config.toml
dataset = "photos with spoken descriptions (Open Images, Localized Narratives)"
train_examples = 203450
encoder_mlp_ratio = 2.67
encoder_fused_qkv = false
encoder_bias = "all"
encoder_moe_every = 2
loss = "mse"
decoder_widths = [48, 96, 144, 192]
decoder_block = "basic"
kl_weight = 0.001
optimizer = "soap"
one_sided = false
grad_clip = 0.5
Rows from block 5 of the encoder of a small image VAE, named by matrix and row number. Rows with one number within an expert belong to one neuron, the router's apart. Each number is 128 + 24 x the weight over its row's rms, rounded and kept within 0 to 255. All counts start at 0. Numbers have three digits each.
Before each expert's rows are labels from the 100 images, of 14976, where the router gives the expert most weight on average: "patch colour" is the nearest of a few named colours to the mean colour under the peak. Only what is clearly more common there than usual is listed. The data: photos with spoken descriptions (Open Images, Localized Narratives).
# router: router (encoder.blocks.5.mlp.router.weight, 8x256, trained with AdamW), inputs 64-127
# gate: expert gate (encoder.blocks.5.mlp.gate, 8x256x256), inputs 64-127
# up: expert up (encoder.blocks.5.mlp.up, 8x256x256), inputs 64-127
# down: expert down (encoder.blocks.5.mlp.down, 8x256x256, transposed), outputs 64-127

# expert 6
patch colour: grey
router.6:157175121136127093193121136136129124119146138146126160142156159118127140113059149134165144101183111092098180124142109100161144117107184097142121135073117118107091107097100144136120102134115114
gate.15:113161163110113153140119121104134142152175117133106152128109109108138132140125120172111130105126080145117166108123157116149071104134132192114160168119148137076117153116162138111104149097144144
up.15:139149092128118151145129117125092074110060123162149164081157130156151122111123140134192094142146152089102129160123143119127137127155134137129070145150142102145137125142094158181111092152111120
down.15:125149139100121112133115141108150166117169147095118145142126121148167153165119157112117141151090143162141133127171124129092093169140128163124118101114167114095107173127157129109140112096135112
gate.16:186101126157104135106133130118107141145119135165149058167136123137096131137117060122148151138148114096140091089101101134086158120097154154106101136163069142104139156106101147109137122119152105
up.16:164144148139095079129139159149159167126109152136147116101108099154151126127130170156108114167089107172128126114157165135136115104133138121133107093120165130153097132140157124116120132126111162
down.16:153134131172112153095138135119085142172170104162144167124122136096093111127136112112171166076166118108122128091148102086149141125143095113126116155126132115112141122122115118134112096119117116
gate.17:124071140166159160077103124150162083159140165102080131114115147129105143130107115073179111137100111091132158147157112100124140115095091145136123129102157135136122139183134078159106137134132104
up.17:122097134146162144121108142144148123166146124111082129128094166136139094128079111079154129146085107114149176144165116083139137132123107136151145145107114105120143125146140063114115147136150118
down.17:151158089077118136108131067141116167097112085150169145127126111155109120102170148121111145082135146121118090119117136162086109155131141114114126115169113137170137112080101099103133121149126139
gate.18:122174134116151137167133161128136109133173145106115127113168182122108148169114145115135117140110108073113184122128091135106169123116141122153133126103129121103147106140159097111107066137161142
up.18:126076128150117117107088095128149160112101101139127129156097078156133097110140081143106159121158146155142069124156143110134127123136150140115114127156137115110133155124130157126161200114105129
down.18:153147143138113106139121144091124133066151149107136157149161218122125175138127194117146122126138120102117171109135092112123121171120169110140115123128121140131131086107139099101107091144128142
gate.19:190152137163079133117135083124130095117134142169120128130145135161114098130125108160132156130134136130100092135149121115133136121096113167075081099112104132095116112155120097141150115132092147
up.19:102093126064143132104133163118135121127114150042155112143114138110123150135117134116136128142110096114155158114087143115110118189171122129134125170098185102136154143109130147134069125144174121
down.19:156149117121163112114110166112120144167115095123085171140136107136133119136138161151161114120123133136121128147158116122146139161115090112105115119099159097146121133076157143104125125115134145
gate.20:125097148105127148105134127122123148124133152086119099104122157163149152115132120156132104123162052138177111107140100119148133145129070147134100120124165135130151123119105130103159092127120101
up.20:148095105113116135113155109155150152135168144140085121116163119148128147106108133141136211115144060146148152122090108097131143147114103122159168075142177106105139115128070127132094133121150084
down.20:131166171120119143096134118101113123173149128139128137084103079174110093163140132135175118116104113145128155111129123138123135138111130123145089160155127110093126152146168130139142104141113098
gate.21:133142152172122169126063118124089121098117142154150139134148122159116140115117150123113168090142135141092120136123114142137146109135132163174099122105171162114134189153103112119127114110130121
up.21:137129116101120117155153158127164162116127188119151136103145082091111125119117151146139149110110120114135128116092187112155087097135110119098123118134095125158130120136132150118075125098125147
down.21:138115135146180129179108120112095117154116128098140108120156140135087100122151171134112100071133146116122133110109078172116122158115131106151163110148124128108091126104124092122141107169171108
gate.22:142140112151095146172110131106117119146097108165156139143169110112107139122135093156129159110136140122143132154159126165103114143131079141152151114103142161109170131163128130116172140154139171
up.22:105168151112160098111159113088144125132131109114129106080132129081155148156140105129136151145147098092161140141127142131117125131097126105103142155135132168136147077118162090140076132126147140
down.22:129117119147148134139155136169068110082103117153147110138131094151119119115095117140132136126116158092156149134115124146126173073164120132104144112156148143131161152115166148111128121178135115
gate.23:116153122133137108122116161172160135136146111139150131120150122111129109151140118136117130151104132137134123126162122147105122124148113124109117120113139135122133101139180000150117094112150110
up.23:142166172098119119112151121115085133126144140133144114137069132122133151145150129196083147145111108170113115122150145144141100094135153114133106103119114137149119112098125255125163153120139126
down.23:144180152131157137114121074156115147100105114120109095133142133127158123107101126097149135096144132105105138096190116076122162178120074116132131158181128144126141107100108092087117122131113119
gate.24:154121096151095131112143130109096173117169125133099146145123115115121115104169099097099154129136099146153099113107111117142101101147127131117129189172089160151138129146171102166122145121132145
up.24:136138126142103133150147127136084107105116119069119134157151181132112131125097172130157127124184171107138127092123083140135127132106166088157158108114144096096140143129098163119141104122114142
down.24:099158135167117104092184136167090094099134097127102137133150139138126124137121108121134112165137128142140114114102098124096122141151153147107099142108120156069099145157112154164137170096158149
gate.25:114123111158133128111160119159170100123114128139121110191157098134109109126134146102145132072160157129104118140146107184105157133127113152103126127071134123094081148152073175183106089157113179
up.25:106156126133140129111142143087117134112121146147120119146180150066136145132128078147115123061148167098057134149096137149121131125144158081146148106109133145103111091146098134134151120119102137
down.25:094114131116161122121114151146143153133134118114132151122144166116135118134154100097133126165113123107162094102116120139076091158149152156091092141095119122124120137132109159146151189101129163
gate.26:127149174122117128177059109096112095126133135117098145134110083118124110132139118129116105140144096097108119153177094138094126121124145110129110094126145138104147148089103139154158092148152116
up.26:131185185137114123149067090151136137115164120090062139148112130129103121093133135137091121097152108108118107122140095134129115130136120081123113167128112086097153146114138127165171097138143137
down.26:145145126115117136137164096129186130116128108090099101143147154125183118134132145124098151136132090135166122179110153165122090169127129132137140116126126150114113141140092126151157157104161132

# expert 1
patch colour: brown
router.1:117098149166119095151148128120127118123131082186154113125139111132129154116137132145169139147147075156147137123143175122129112099129140137154134127102060131176074131105157149135166165083126140
gate.15:105112143143090145111095153119085150156159166146102083077143099111135167154091143166123158119125124092108089158082113104130118078131121115137111121136120160129125178091118097086102163107125144
up.15:109184138126101140118111143122089142127146141102122105119099120170126123157111123097145157116149111143115103117125147140132124091127128105096137137182118131162106154100147123103098148121132115
down.15:160132156122169114108148119114087075150134136118120150159154125150120091081127167097149070142150126144110130146120133124109101154144109131120129134104116135112122082181122111117109102142089133
gate.16:134164090116102113156158138138122144137127138101133129142105123091110130164163113076112090086111130126103074164125158109102168110147171118134093170120094135120129108129151132116114174138137120
up.16:111168103116134152133144110118111090152127075119113150148117140089134107145128129124118120065120111110104114162104135072110205136135123172093154188144143139128097104118117128158110161132123130
down.16:129113143110141116136090120097143156119099146072129129155138132127132114113147182095118130141147125137130115094145177178125128155155084108124150116110120122112111160150121119095093111145127148
gate.17:127126114121113153179105132096108133125155116147173115151173111110103126099117077130119149104142139131140148150115139107139127158108106121147130105147158151125118139160168143112125155180146127
up.17:086088112111106089150121156155119132087139115118103161134100136147118121136148134120122107106110147150100109121116130117144142112132159167101106153145123104154118127101095136127146128101156122
down.17:134139107157109138149104115078130139105123143111092088098143133115109124145097134143143159120149108149132139160139116095155044168079119110135135120112108133111131109138154129126122153118120132
gate.18:160144121133134087103137139108140127126115150158143107093101114166162113141108135131119115135104092157144105111127167133142093161097160135188126112163129163107122132163119125101167081111098149
up.18:093077165155157139148125150140146121109136137086117163145089117092143121134093160130093102131102116143121106167111121150154101118145145149097168117104129134118133102174165097123141145101146111
down.18:099114108098104108156114129125128139120180124091108130063120127145144172131129166126160120131126175101138117124122155146117150143148100140143101142135146158108133153104128145172114137117150137
gate.19:142130159135120145174139153111136144111081125138151121106133120116119151134123099163160127091114070112153133120144097134144101132139163154174096135120088135135101131142122135153099139069140086
up.19:144126122127120095097128119135111096121164105150146133138134114148130089135098180077117125140156148114119136140123160153116169117101125087110143120105138154143186124156105158144121103132159134
down.19:175154119098109147141106129111154114099091128125146144127099134155133091108123095126133099134161093139176124100128096103158125166142105178126121129135119153170130122167147127160138117123122135
gate.20:119095146123177131115114107164130126141148103133111119174140131160130096098090130113111152126142116092152088094130098109113150158158175121163110090126119117070142132165117137094157150078140127
up.20:142183131115132148131189119079123144139078146151076153074141113091123134137152125153100122120127128092089154128135118115133154121064086108136119129113110128127101107091115142170104133136134175
down.20:137101149129149137134153100097093149113146131122104137117112108133112060119130103143122156129198117081117112093164109140119152104119145103119113105122128144085117155157134149112124109093146149
gate.21:093116126104128126131148125172135141096139121131131166147164131134120109147138119154096130108147125127122068106143093132117082157134081127105130091125118109151131142085121152180124105140104119
up.21:121161122153135148133071151066169155177097109093156125122119133128138137130153120104142119123109151159129204123136135080128122106114137123103098147148140118143110141111149111092137112152127129
down.21:121133138144144087140174108139081164103158102152117132175120105133141096121124073087124128142167126142122111121104114136122121142096114135161120116099123102147134079144110146171113132125111142
gate.22:160125111113180134113104130133137168092135087152109099131082109163132193106131142119151128087140124119128107092128102103114138089107110143122107089132142124097124150137133138124162139138138106
up.22:176123146142179125102111107149108166076136112157090114107076132146155137147196099106148151088129110147126110098115108102122124105106106120135104121151145116140123159106118117148115166136122153
down.22:092152125071151111124104141121134108121138118093125114137145127105121054116116161121151129140108150154102169182142171154152130178175117093132125129093097098153151138114108124147131093120179155
gate.23:144140132160091083096104137112098104106118083128108124148122151123073167125135081137134114104171120146146117098095180094151126120129167124164139129127133140131120099148131133102156113138137124
up.23:110103118130135115132137125148107131150146119147133136129131120131129087128087131130153126121113150114148120141113124126088131098098142136136102070166136149106145150136098114127157146126152129
down.23:153138110160136136132130149112098130098133114139152117163105148144118131108116113154107164121162121155135120158164122102132117085139189110129123131132133156106136122103161126130155119107118132
gate.24:142182148143113118098144131090118125124153121117123171143156147051110133137150077144125075092109122119116140123136121157118126110094095126131153116153135139112161119147101187191136068172121147
up.24:103111119160148147165158145126146136134105197171133173089093131084140115113113115109117103123124117104115124136145114160138116143112118108144114119146112136125119139115134139149151116158121152
down.24:148150123098122122090137139083155121117141118103131138112173133186112151174115134086118164145129133130114132159134134133140110089118152126071126132162152116116128171134127148114144142122136118
gate.25:127148108156147122099125138129144088160126156132122137114119110094111137133109142128091173137110118145151091142135109136164079103151167136177149124113143094146142151098116151139113102158130137
up.25:135135156135115127112120117114142091152145134117136154113133124121133170141135126099083158142110124137111135121123094122151077072117135124166160126130138159165137166101133159165082090146156124
down.25:115112132112152093126098102095126108108135122126110139125131141068140078091133094154133106143179131122098125118118183138167156174105098092136129131124118130138116109184117126118145118133164135
gate.26:145164122119113141112098139050126111146114086086085124151162133133113129131133116157072097118114128135120100085116136111137170123123122132102129114149122129141132102133121141163123092121116121
up.26:140107155133137143155164135089140108159104115130121075102136135167149108122089161144110173131170121171143125123106138115114154122104132129122105124122127121117075134126124141133083154145099083
down.26:110104122152125113114196130121138132118161177143106161085147134128093110140115132117130112116138117093126115102156096079129130058109168101094112159188168171098151108166076126141119127141111096

# expert 5
patch colour: black
router.5:115090134101149100094118081122127124141147108138172139117121136143071140123178115145128131122104088185175128118116169113114131108123096131140141134144105109173130140139153152150163170086124167
gate.14:162132106084161150134185166133101092158165133109103113119139121138098131105146122165089126171132146152108176110124166157105150113141146122157131113088115123122102137135169164099149139131134065
up.14:159127125119141150107159193159122119149151127132101092135121125126128139131160110129099120174130127123159138109146149124108164110134116130146118111068123106147086157153152176095190131148135078
down.14:164123173155119143143156093130117138177098134159123132096141110121076097102152162138138110170164116137100132149127105140097128105117143165103116145156120115138105127179125201115087155119124108
gate.15:131128137129084137116141115126146130118127116154135163086146132150127101120144146137110148158086087150108101114147123111173116165132116139126153140129113126179116106163176135098152151128109144
up.15:162106121123113117112132149148140121109127123094132091126097116074120116115149143118164111123137178129101146138137180155097131115112118096101124139086092139133146166090155133136147120146096128
down.15:134110141133118114131128103111143134175115144122080159143138096104135131142106156120105153166107135165152133120120115097127126182162148151109149120124137075130100088144113114104146166111166126
gate.16:133120148095114119174099099123137130133146107093124129154124161093148195149140127187113134120096135107162128115099096150147108130174137128131154146092126140154177113095115132150136155142114139
up.16:143156123153130152093171053145126107152153131152124103173134084124099084142120135150071131132170113118150109153161128109106140114093110114127128090138111125109072109167112125089135109108138140
down.16:140159149148108141132126154147162132157156143150148075118117138118144105121142099158129109127145195131154129174117120101160076116155113120116121157092090140067157105117134137115120116142096133
gate.17:131105171097139125163102139111120151131109120133132083138177128134148103103129138165165142153113126124143116112126130132153101136115099121098126128111089166147130086159157138094136161129128143
up.17:118136143149144078142128109112133135097129125108137102127108073142121145139159091138053108136215105116114124137113154114171120140138158127108145149130115089173086165148104083133114103132150156
down.17:118121129114128144106115150126153105126097110153160130101102143144109093108109134129184114124085131119126140125109131091080136138139124133128116127141140127126130079131129078103168144125092130
gate.18:163092138146115135107147127147108168134144157136160117071092156126144102143136129137098149149093142121136173148175161127134112112133104147128119136105127152145115156116122135126146138135157180
up.18:134118159159168103090115134124115168183124118103117123142136116153123130116120099119125166140156181134156137145152157120113130114100111120113141128114131123106145116106098102107128141130141126
down.18:132173140066157134114117148090162140118143101111165127160138157159113109137178122125136133131159147154118111138105128142128114126129124135139131107117090121096107222146163129105117088125083146
gate.19:100122091117118113167086158109125138109099132157153112130101080127101179130100134150094122128116140148150124121143156190139112063146085170117164136135177137118127154124165139134108088148127112
up.19:125140150113138136092072116142168105084132123123171165164162170087148112132102130152118124128133098113159143121122121098126134167110173113126081149132118099131102162151116154148133168131112114
down.19:144136146104113108121151118092115095142147110102107064077091128136137060098108120144170105132182115145136148123120156117156144127159130108090087118084158107112168114104136133132156126079167140
gate.20:136127113168095152107131141115158154171084161069138151105077116145124142170133061106111154112128112128144116191116104157131144147160134143086142112109130127149116103130128154192126103134120139
up.20:129130125180104138119120131140160130160102151080118124142092124150115142160134072123100131108128116150140141179106117136176141150140143136117116106129105134128158120114128159181125109106122120
down.20:150122135149111104139126085137119106136119163126089139066114130101108172144119200126117130120152126103125119111133133093117124081119159129105149149122109129136093124167132101068158147151136106
gate.21:103091089126133104129169138136132120116133110116123123166103130124143193146144113097140108165114102115111152124109065089091167154147148129134105125157156131099159119119132115105128118167156119
up.21:118147119120112138133113138113128116128189132155125120104121112133144100126127148094148134125141145109127121124140135132145130099131109151152174158074084096138125111125099130115140167078093163
down.21:120122107123104162112170115157140163112089118154147172125144164106122160156110066152121175122110113081152145156122093109138162119069160140114105093142140109141166108073121143146145147131148102
gate.22:123170147129119133096130164149154145148130103167134139084130091099130099113148109084127085115115121114141118126084210134141072156138140102104126123169131112130126120144134035117150093124081110
up.22:117118136134131124173112103146122108115147179115111122117148174141096116138140154157127128143150132108113157160145093161141194109114108146147138131087110124145128120150137159187124181115170134
down.22:152097122141121152138136057133118102077132097142137146112183124128122117143076128108112108136130129099165125160173173137132109177132139132145145126130129098108114114119146078102153088141126128
gate.23:093124118138130130139139082141095114174143090160129166143109142106141128143120163152160122146133126148132132105087120117112100102138145144160137112074125113166110138117138144131138157078097137
up.23:138189143094126087123112129076157143104166123085123114119142122164097106116160142134110141116162134150093107120178127144129122131129113106132155136146102127114136128136135145134157108138140108
down.23:114136128172100139104100081139070144106100171175073086148116137167159136151154126172130137113137104128146131120167143112124142127161129154097116135099118164118103120122131103149123118118084145
gate.24:117162109165104091114143137133098152158171158117106154126140143108091145122156096135170133124082144174141148103141102089106140142125110173132108079150109170164096103135143136135139120150141151
up.24:146161135092113128121132123151141100133131122103088100126126178134104178111174136118060143091114135144139151126131181106125100148142159098127115103123110111073127116132145155087143159142145122
down.24:108136129136162155119153125128132155123119122163108140111126131107157090130126186094138101142145114117113138126138144162111119099117130130179127117147145130090156163095158140147109109138108129
gate.25:099163126123114129156122169137132071162119116151149147107110121125083105117167146165117151112159092133092091158123129127141106128128141096115076110144140132119129131105133107090136147117120133
up.25:116142122130093123126105145092127080152109122131153146120100137127063103121168137158177156087146117149098110179177121123107117124131116111081115102158146147149146137129130079120113162123125156
down.25:136105142101172149132125085108175111140143125106157141104098152153082091061131140118129093097110127117107136132115107115105117128126142081174143153178111116144111151143091168131110142139096121

# expert 7
patch colour: brown
router.7:077124117155094125151096124099131104142165171142145133125145141128122134128122124141146165120094108090111159123148109150140137101112172111109147139094158110117172112119140171169100133148135099
gate.0:163106133121103124143114120103112086126173139065108109183099157129118145150083139112146140125122123139167156112113141066120099186134148114154100145105117142073146138143123173117168168159125095
up.0:137117114123121146122117182134142153138119117147138122118139084085117100159112118096116114105101113112127095139132140113129157096121096174124179172164120138145116112128130188159122153117124082
down.0:144132123143144161124110128118130131142104116164148170162116125142127105090114081109126156171120125143111136081137136162130160157128112089184184127136137090145124167112107095110073073118095124
gate.1:178161100105167164129121116111152143165163137103145076140167136146164086123134115121135147080132152100156132108137089097089145164149142132143117113115171123129116095202066125116138112094106115
up.1:102124119165075126121122042122082072111132070165098117142090120145126168152167091081132140182128101119111143136114120154126117128103153151112099108137103135137126120127148104136138154137124073
down.1:127105119120122147121132200173136132141177126146113095083117159091119080094150114139157112115159111086095147106117111099109115155103121121125112092107098140129117080186122109123162101119145135
gate.2:132089175168107125159104121083178129100172140117119148149146161139103153113130124120106144120130088121136140116135123136124131120122116119122103104133144170133135123135125150148098138115139127
up.2:083140088105125115143094126174104117114100138067133111124152123148088094135082111145113106096155188138080142142121111146170177129136126155082160119153121108093143136154113155089098092130121144
down.2:110149126121163148138084127081106129093130124122114090143137152102127124166128146090155112150135155139130100093116149098177109146156124080170143120145078104146101193153126099166120125143174136
gate.3:114132128138162179150073126150144095109117109135097128125148116114133113091138120155122112106146122115177120157154134125098124133137144118136086087135155116112097146127123168164155107111134117
up.3:074166142106124131124140097159114066115126133142105105079135158124160086142171138147103119127133094116125141166093126079131117190153120127147118083136098122123119127140146107108121174151102127
down.3:182161133146117120141116150089136201116129105103146135118097116106129163125108132142093144118112100133118101127156116106101135099144123141130130139133136104142103159142117097176094119142118145
gate.4:130117119158149114121113120133123160120141144177132133141155123143094152129135106152154152134096156119152100118099131120162153103157096136128141135112134113134151168133174194126133107133143184
up.4:133126119103173160122145128081108112099114140147110136127164112102150123102150089143101111122131141119134102119159143145103135120111121105149095114170078106101122113082106092137127125120149140
down.4:127090126121083167088120135111149105156120141091138123117134125145109107123064147110173128097162091125144152128120140115110145128134107120122093088104114137157129126073159111102164131105101122
gate.5:129098152129178123155115145097117116102137143166107169140144104081136145145121106134144137107072103139122126106110128164128099105117158124146136126147123125102142109149155159132124105149152192
up.5:120150155127165131105113153119120138135153168144124130102135109106122145120124097139082092105090122138113135114104155130100085094130171144145157171162127146109157081123138155107114085136134195
down.5:122110053114093140156181095117143125119168131134101072154094145142115062110119126121126139102149146111120140151122105127140162069157112138125130115127090100173120158122138166101132152128154086
gate.6:143136092117136148141129130117112129135111119144130136122148108123103131124140077116112094118135100128127104133126094086084155110113171120135135122175136132112109134088108133091167120165187120
up.6:135120116114152167111130091156133119168110112106096089135150140141141180114161117158128100150134097132128152142096131116135121187079186168134082100117164136133153160132107141128135101154163107
down.6:124123165144152110154083144086096097127163118113108126138117104137139088104149147128147064140150159138126118099107132173139111150155108102137133155101128143118113154189141154135101101106118144
gate.7:174063156130127137097126151118091122129142156119134106120073115115132115129178124125119096171072127123090105139116110140152113084155162143118171111140135160118159131138143105160137157128113135
up.7:156135107080113108109141124076143084110146114107139132127081109133142121131173171097145093167091132130104091080154108161120105129124154124151113120170156122138166142143096140136187118113077135
down.7:103148150153138110146120098151131133136129135108127123102128119128123124113128178105177110096147117178142146100146124128150130130150157104139088145125117178150117103106123106133116087164175137
gate.8:106154151134128120155140146141143103119115131144143138175099125168140148132163128155123136136135117146138122079138117138067144170095094153122149125094162133136109107129155076114115127160090152
up.8:097152140105128157134159143141155111099115123133141155156111106140147133107163127125131119122138133164159119099159134150082102167122140129115141093112137076144104136118085081164125130174120164
down.8:106120123113129132114126076142191140096130135092104092128171144088104100101139124094132135111128153109088147146132117151122108159116113101137110114138117172129143131121156214085115148147132124
gate.9:077126129102087171135126141180131128143129179149165130151108123092080060082146117109129103093164103117123128147111199109138128115109180091123136128174120124151118135153116178101104109118139098
up.9:096111104108099133098162112165123116123095113129150086141099130115096053137128127109132112134211141122148110192169142127134141177135168146169153152176127127096107150158129182123151122119123108
down.9:134113165089128119115097125182125169147116094107124136122140141139207220118126156110142103125083129098148141073105128128119123139130144143115118122094122176132126124070151117140152160155145160
gate.10:114128129105148138165135122135150152151143179132117143129093106052117131107165110132094137098117133127117144151141125134125146118141103155085129104117150158145091114128123071120149108100113113
up.10:121188109113108092150138113150079172173143149129078143137099132093139156149123108166120111095100131139125127160132099112124132145108114128080124115134126141102106178106126116096161078123130087
down.10:110073134146143136178131104159157134128095086103121098110155107154102134115123099115109127166075181132133108153122123110121132146123133143099091133121146163128135154154109139129080136080110114
gate.11:080080116086095123082138088127095117124117141128124140157130143126146104143092101125154134124140135134119104147122109136097122183121101153136153119113138140129111156118141219134126157127145099
up.11:174190178150164139171137149122164123129135098136150118155111109175161159126176134158081150112099099128133098100141140127155130109107141080102102132127141119147159085138118092117152130116118142
down.11:163136130101111115100103201147141167133154139175152149131110186095141117114117142138118128143163102140120130128124093111102129140127093128150130158164128127171117146080157097116162058146143128

# expert 2
patch colour: brown; black
router.2:101097138160161099100099102136165153132194164125121121084163169136138094109148161160102163084101128112113166121150148126144119103128128116141148098089097132159145138071180148104115160171139096
gate.0:133142153145146115102124071098102129102139174120137126135146137131141142121096148116136170137153146093106173173140100151094132151108101136138161083147128076107105145120126140149081143138147117
up.0:140121135165133085103141070113155135112123150135131159106149130131135128082125127049126148138135158112080149146140091145131134149099099115139150085148127077112090127120141178111089141127151109
down.0:083135075074146125176139000117124101114181116130133132119098117171093116173156091121150130125100132145099116152120123155146145106142113124129069136137105116137123152169161123130145072130156116
gate.1:184158119107141140156137161131137165123144127134138158099126099114148114122111080136119183121091108151159141131146122112147146109097133216111064147097127114161151096110139173126132145131162113
up.1:157157130134107117135139143121107141149118142167131138146128143124162140106082140123089135118099101120163153152145144147151110074121130173145123167073164149162128112143127146105146113145118115
down.1:155108142115139128127143124143126113173135126118110117133131102154089111130160129113120068160163113107140116103123116150110137153127138074129107159139129149094097112168110115149135139147091129
gate.2:132138127118098178107092141121114134127131113153162124119129113103099139128177107115072114138119159105147090102120090133138102115154109110146116138155098111116103145149161105141143181138124147
up.2:135149142143182148155105120103137080105122055101175140188130116164123129103138104090172114129087119098149134175145107113141145114146161102121140118107120176165154167115115098160119143109070098
down.2:131135095104108132104124135111078138111147128096172151152134119139139104148146124135105153130125150154147112066105127182135140155129135140108134126153170117026113103117136083132120149152110154
gate.3:139158128132079121084147141077088155108113136108154098147051129154148082133111126118141163132120070121134115149169137161099101130139122129111111132133097121157153121137138139123138139120107125
up.3:105102103139149132171093116189186097115161123124130112125170125112146165112118113115154137143109165099104137139130116082130161139129103100125132157090131136153111162099096149094115138171139101
down.3:144127155122106080153116195103130133118137147106156114116112127122125174096151133184133111100131141135166123093144145132116110142141109161114106146101103127125119110180125115125153137136150117
gate.4:154131117142189088153136147135096169115159103091135176139149118099081175127129166147110158121108096165093105131068146081094148162139086164132115133134136109132145103078127133129161133164128144
up.4:129107134157073125112124126136145125145098137146123108124131109110174094152142096142141120111172161150165150132127095188133124046127162118130152153104109122139101155156093122168113142091104129
down.4:122105137112120119153118144101094128136131137143148163136134133090130192130126205156111139148135127150141101098124172075127136129118117170120127133166128127088148116106134075128154128155122124
gate.5:121132142142166128090141145129095140093146165126141135115134123096108202142162119148100091151099137133143112070140077119112111072146148133181124120120116091149144122118112084100152123104157166
up.5:124143099162125116104149127087114152106125134126129122079133111093098153129175163152104139117146138129143132114132103143122133144141128160170145113128136084145157085137121057081124161111158131
down.5:112114107128124149119122098178136139143126110138117147169125096131134116121093063096116186140107132115132126114097123122114152134102142147132158122133125119148132100084095137165116146134133122
gate.6:152136128113120162079129165155149105133131142102125113164130209117134138120112137169100137141127125115121132155119100107139155124078106140143126134091206108125107095137098202158134148131147121
up.6:129145102116150155118128159130112134133138117094134100140107178132154139099106132149069116139143124126146113160088106095116143122076140119128141140128177140111099107114110196153130140123147116
down.6:144123149106123108118149020140071125202103113117120131106129062172130140118101140111126108138114118154147125113124161180125132112123157124131121150133120138127157147143117154096149153108116131
gate.7:110128145117115089164129131133078097187132126127094172100144112103148129124142099131135114110128092115151118156138079123163105147131156163124127170117100144123173154098124135093148105105164122
up.7:116118159107133128141123106125142131152116139134125129110137116093142162150128090153161128139115148118142128157116130102133147153126157155120131122118109114148188131104143129086165148124144135
down.7:163137153145134085133149126097102124137143120118138099144138103159122118118158132094125082107147136128131102073147135153133120120142121105134134180121145160128093127191091117162092122121096117
gate.8:169118081110162109135162140104153092100094110106138143105082141094116096142144108123156144150111156105122102136163182129114086141126096110123132141149125153160096135144114151080123098108122108
up.8:160122076126139149100167096132162108092111117154132113125096138117141133168147131127156147118156154100128146127135160140094126116161124112156132105101151132163103139146117140117155140072114105
down.8:118117158144115136121155117162122103163125139127126141156143110135182128104117143134104140137123102138165100141133112078116134088110185152134133133144124137092155056097139105151175168154114130
gate.9:141110147134113136147141152156119140129120111127140101152148143099140155151086140130136113136137130125100114121142147145141108133130130123156173099146107161116093186139104144124104157094088132
up.9:113166136095081130077093121090132105125175118113078129120127159138109125144165112147125156106087131108135117122111102126125142118143164121126109179126103111134179081118151113108162139105130139
down.9:131132127174147122149121129064129112081110158177147122149119091135137129124124131139126127113166097160089151146123118122138114107099110121134145091150094107144071140208138136120100098118102098
gate.10:087163096139143152139126180142082086107088165110091114098114120090130082142109178130118125146106106092096106136117118127148116134124125134096155112122140115127130111141122149108120093151077146
up.10:192147137124122095111123134102111128145109135124132165128117149118139186148129135120083137086102078126160120145121104086144133126101084108136181127156126144126124141068124135124134163121132104
down.10:094130117128161147175125096133157110163140136139099125131130113077111090087174130117157126150148117125108139106118170156138115165193112084139156127138101089134128123153117103101112144167184151
gate.11:115144107139115098160104115124149137110095150112097144131109092079087085101154148103112100111097150149127143112163118148155131121185142117103136145097097056176111147120117164069138150143161166
up.11:090119128118163092121146140154143138078130121105138125135118120088145138138132139136087078158121172139088106130126143151102103119139135131092123173107070104124127158102143107148116120100156147
down.11:097149110144096105155111122100158088153101179133108123110138106086097091115121164122144117120109174153135136142156126097149136158186147119117149133127120063121089123144108105098125140162157141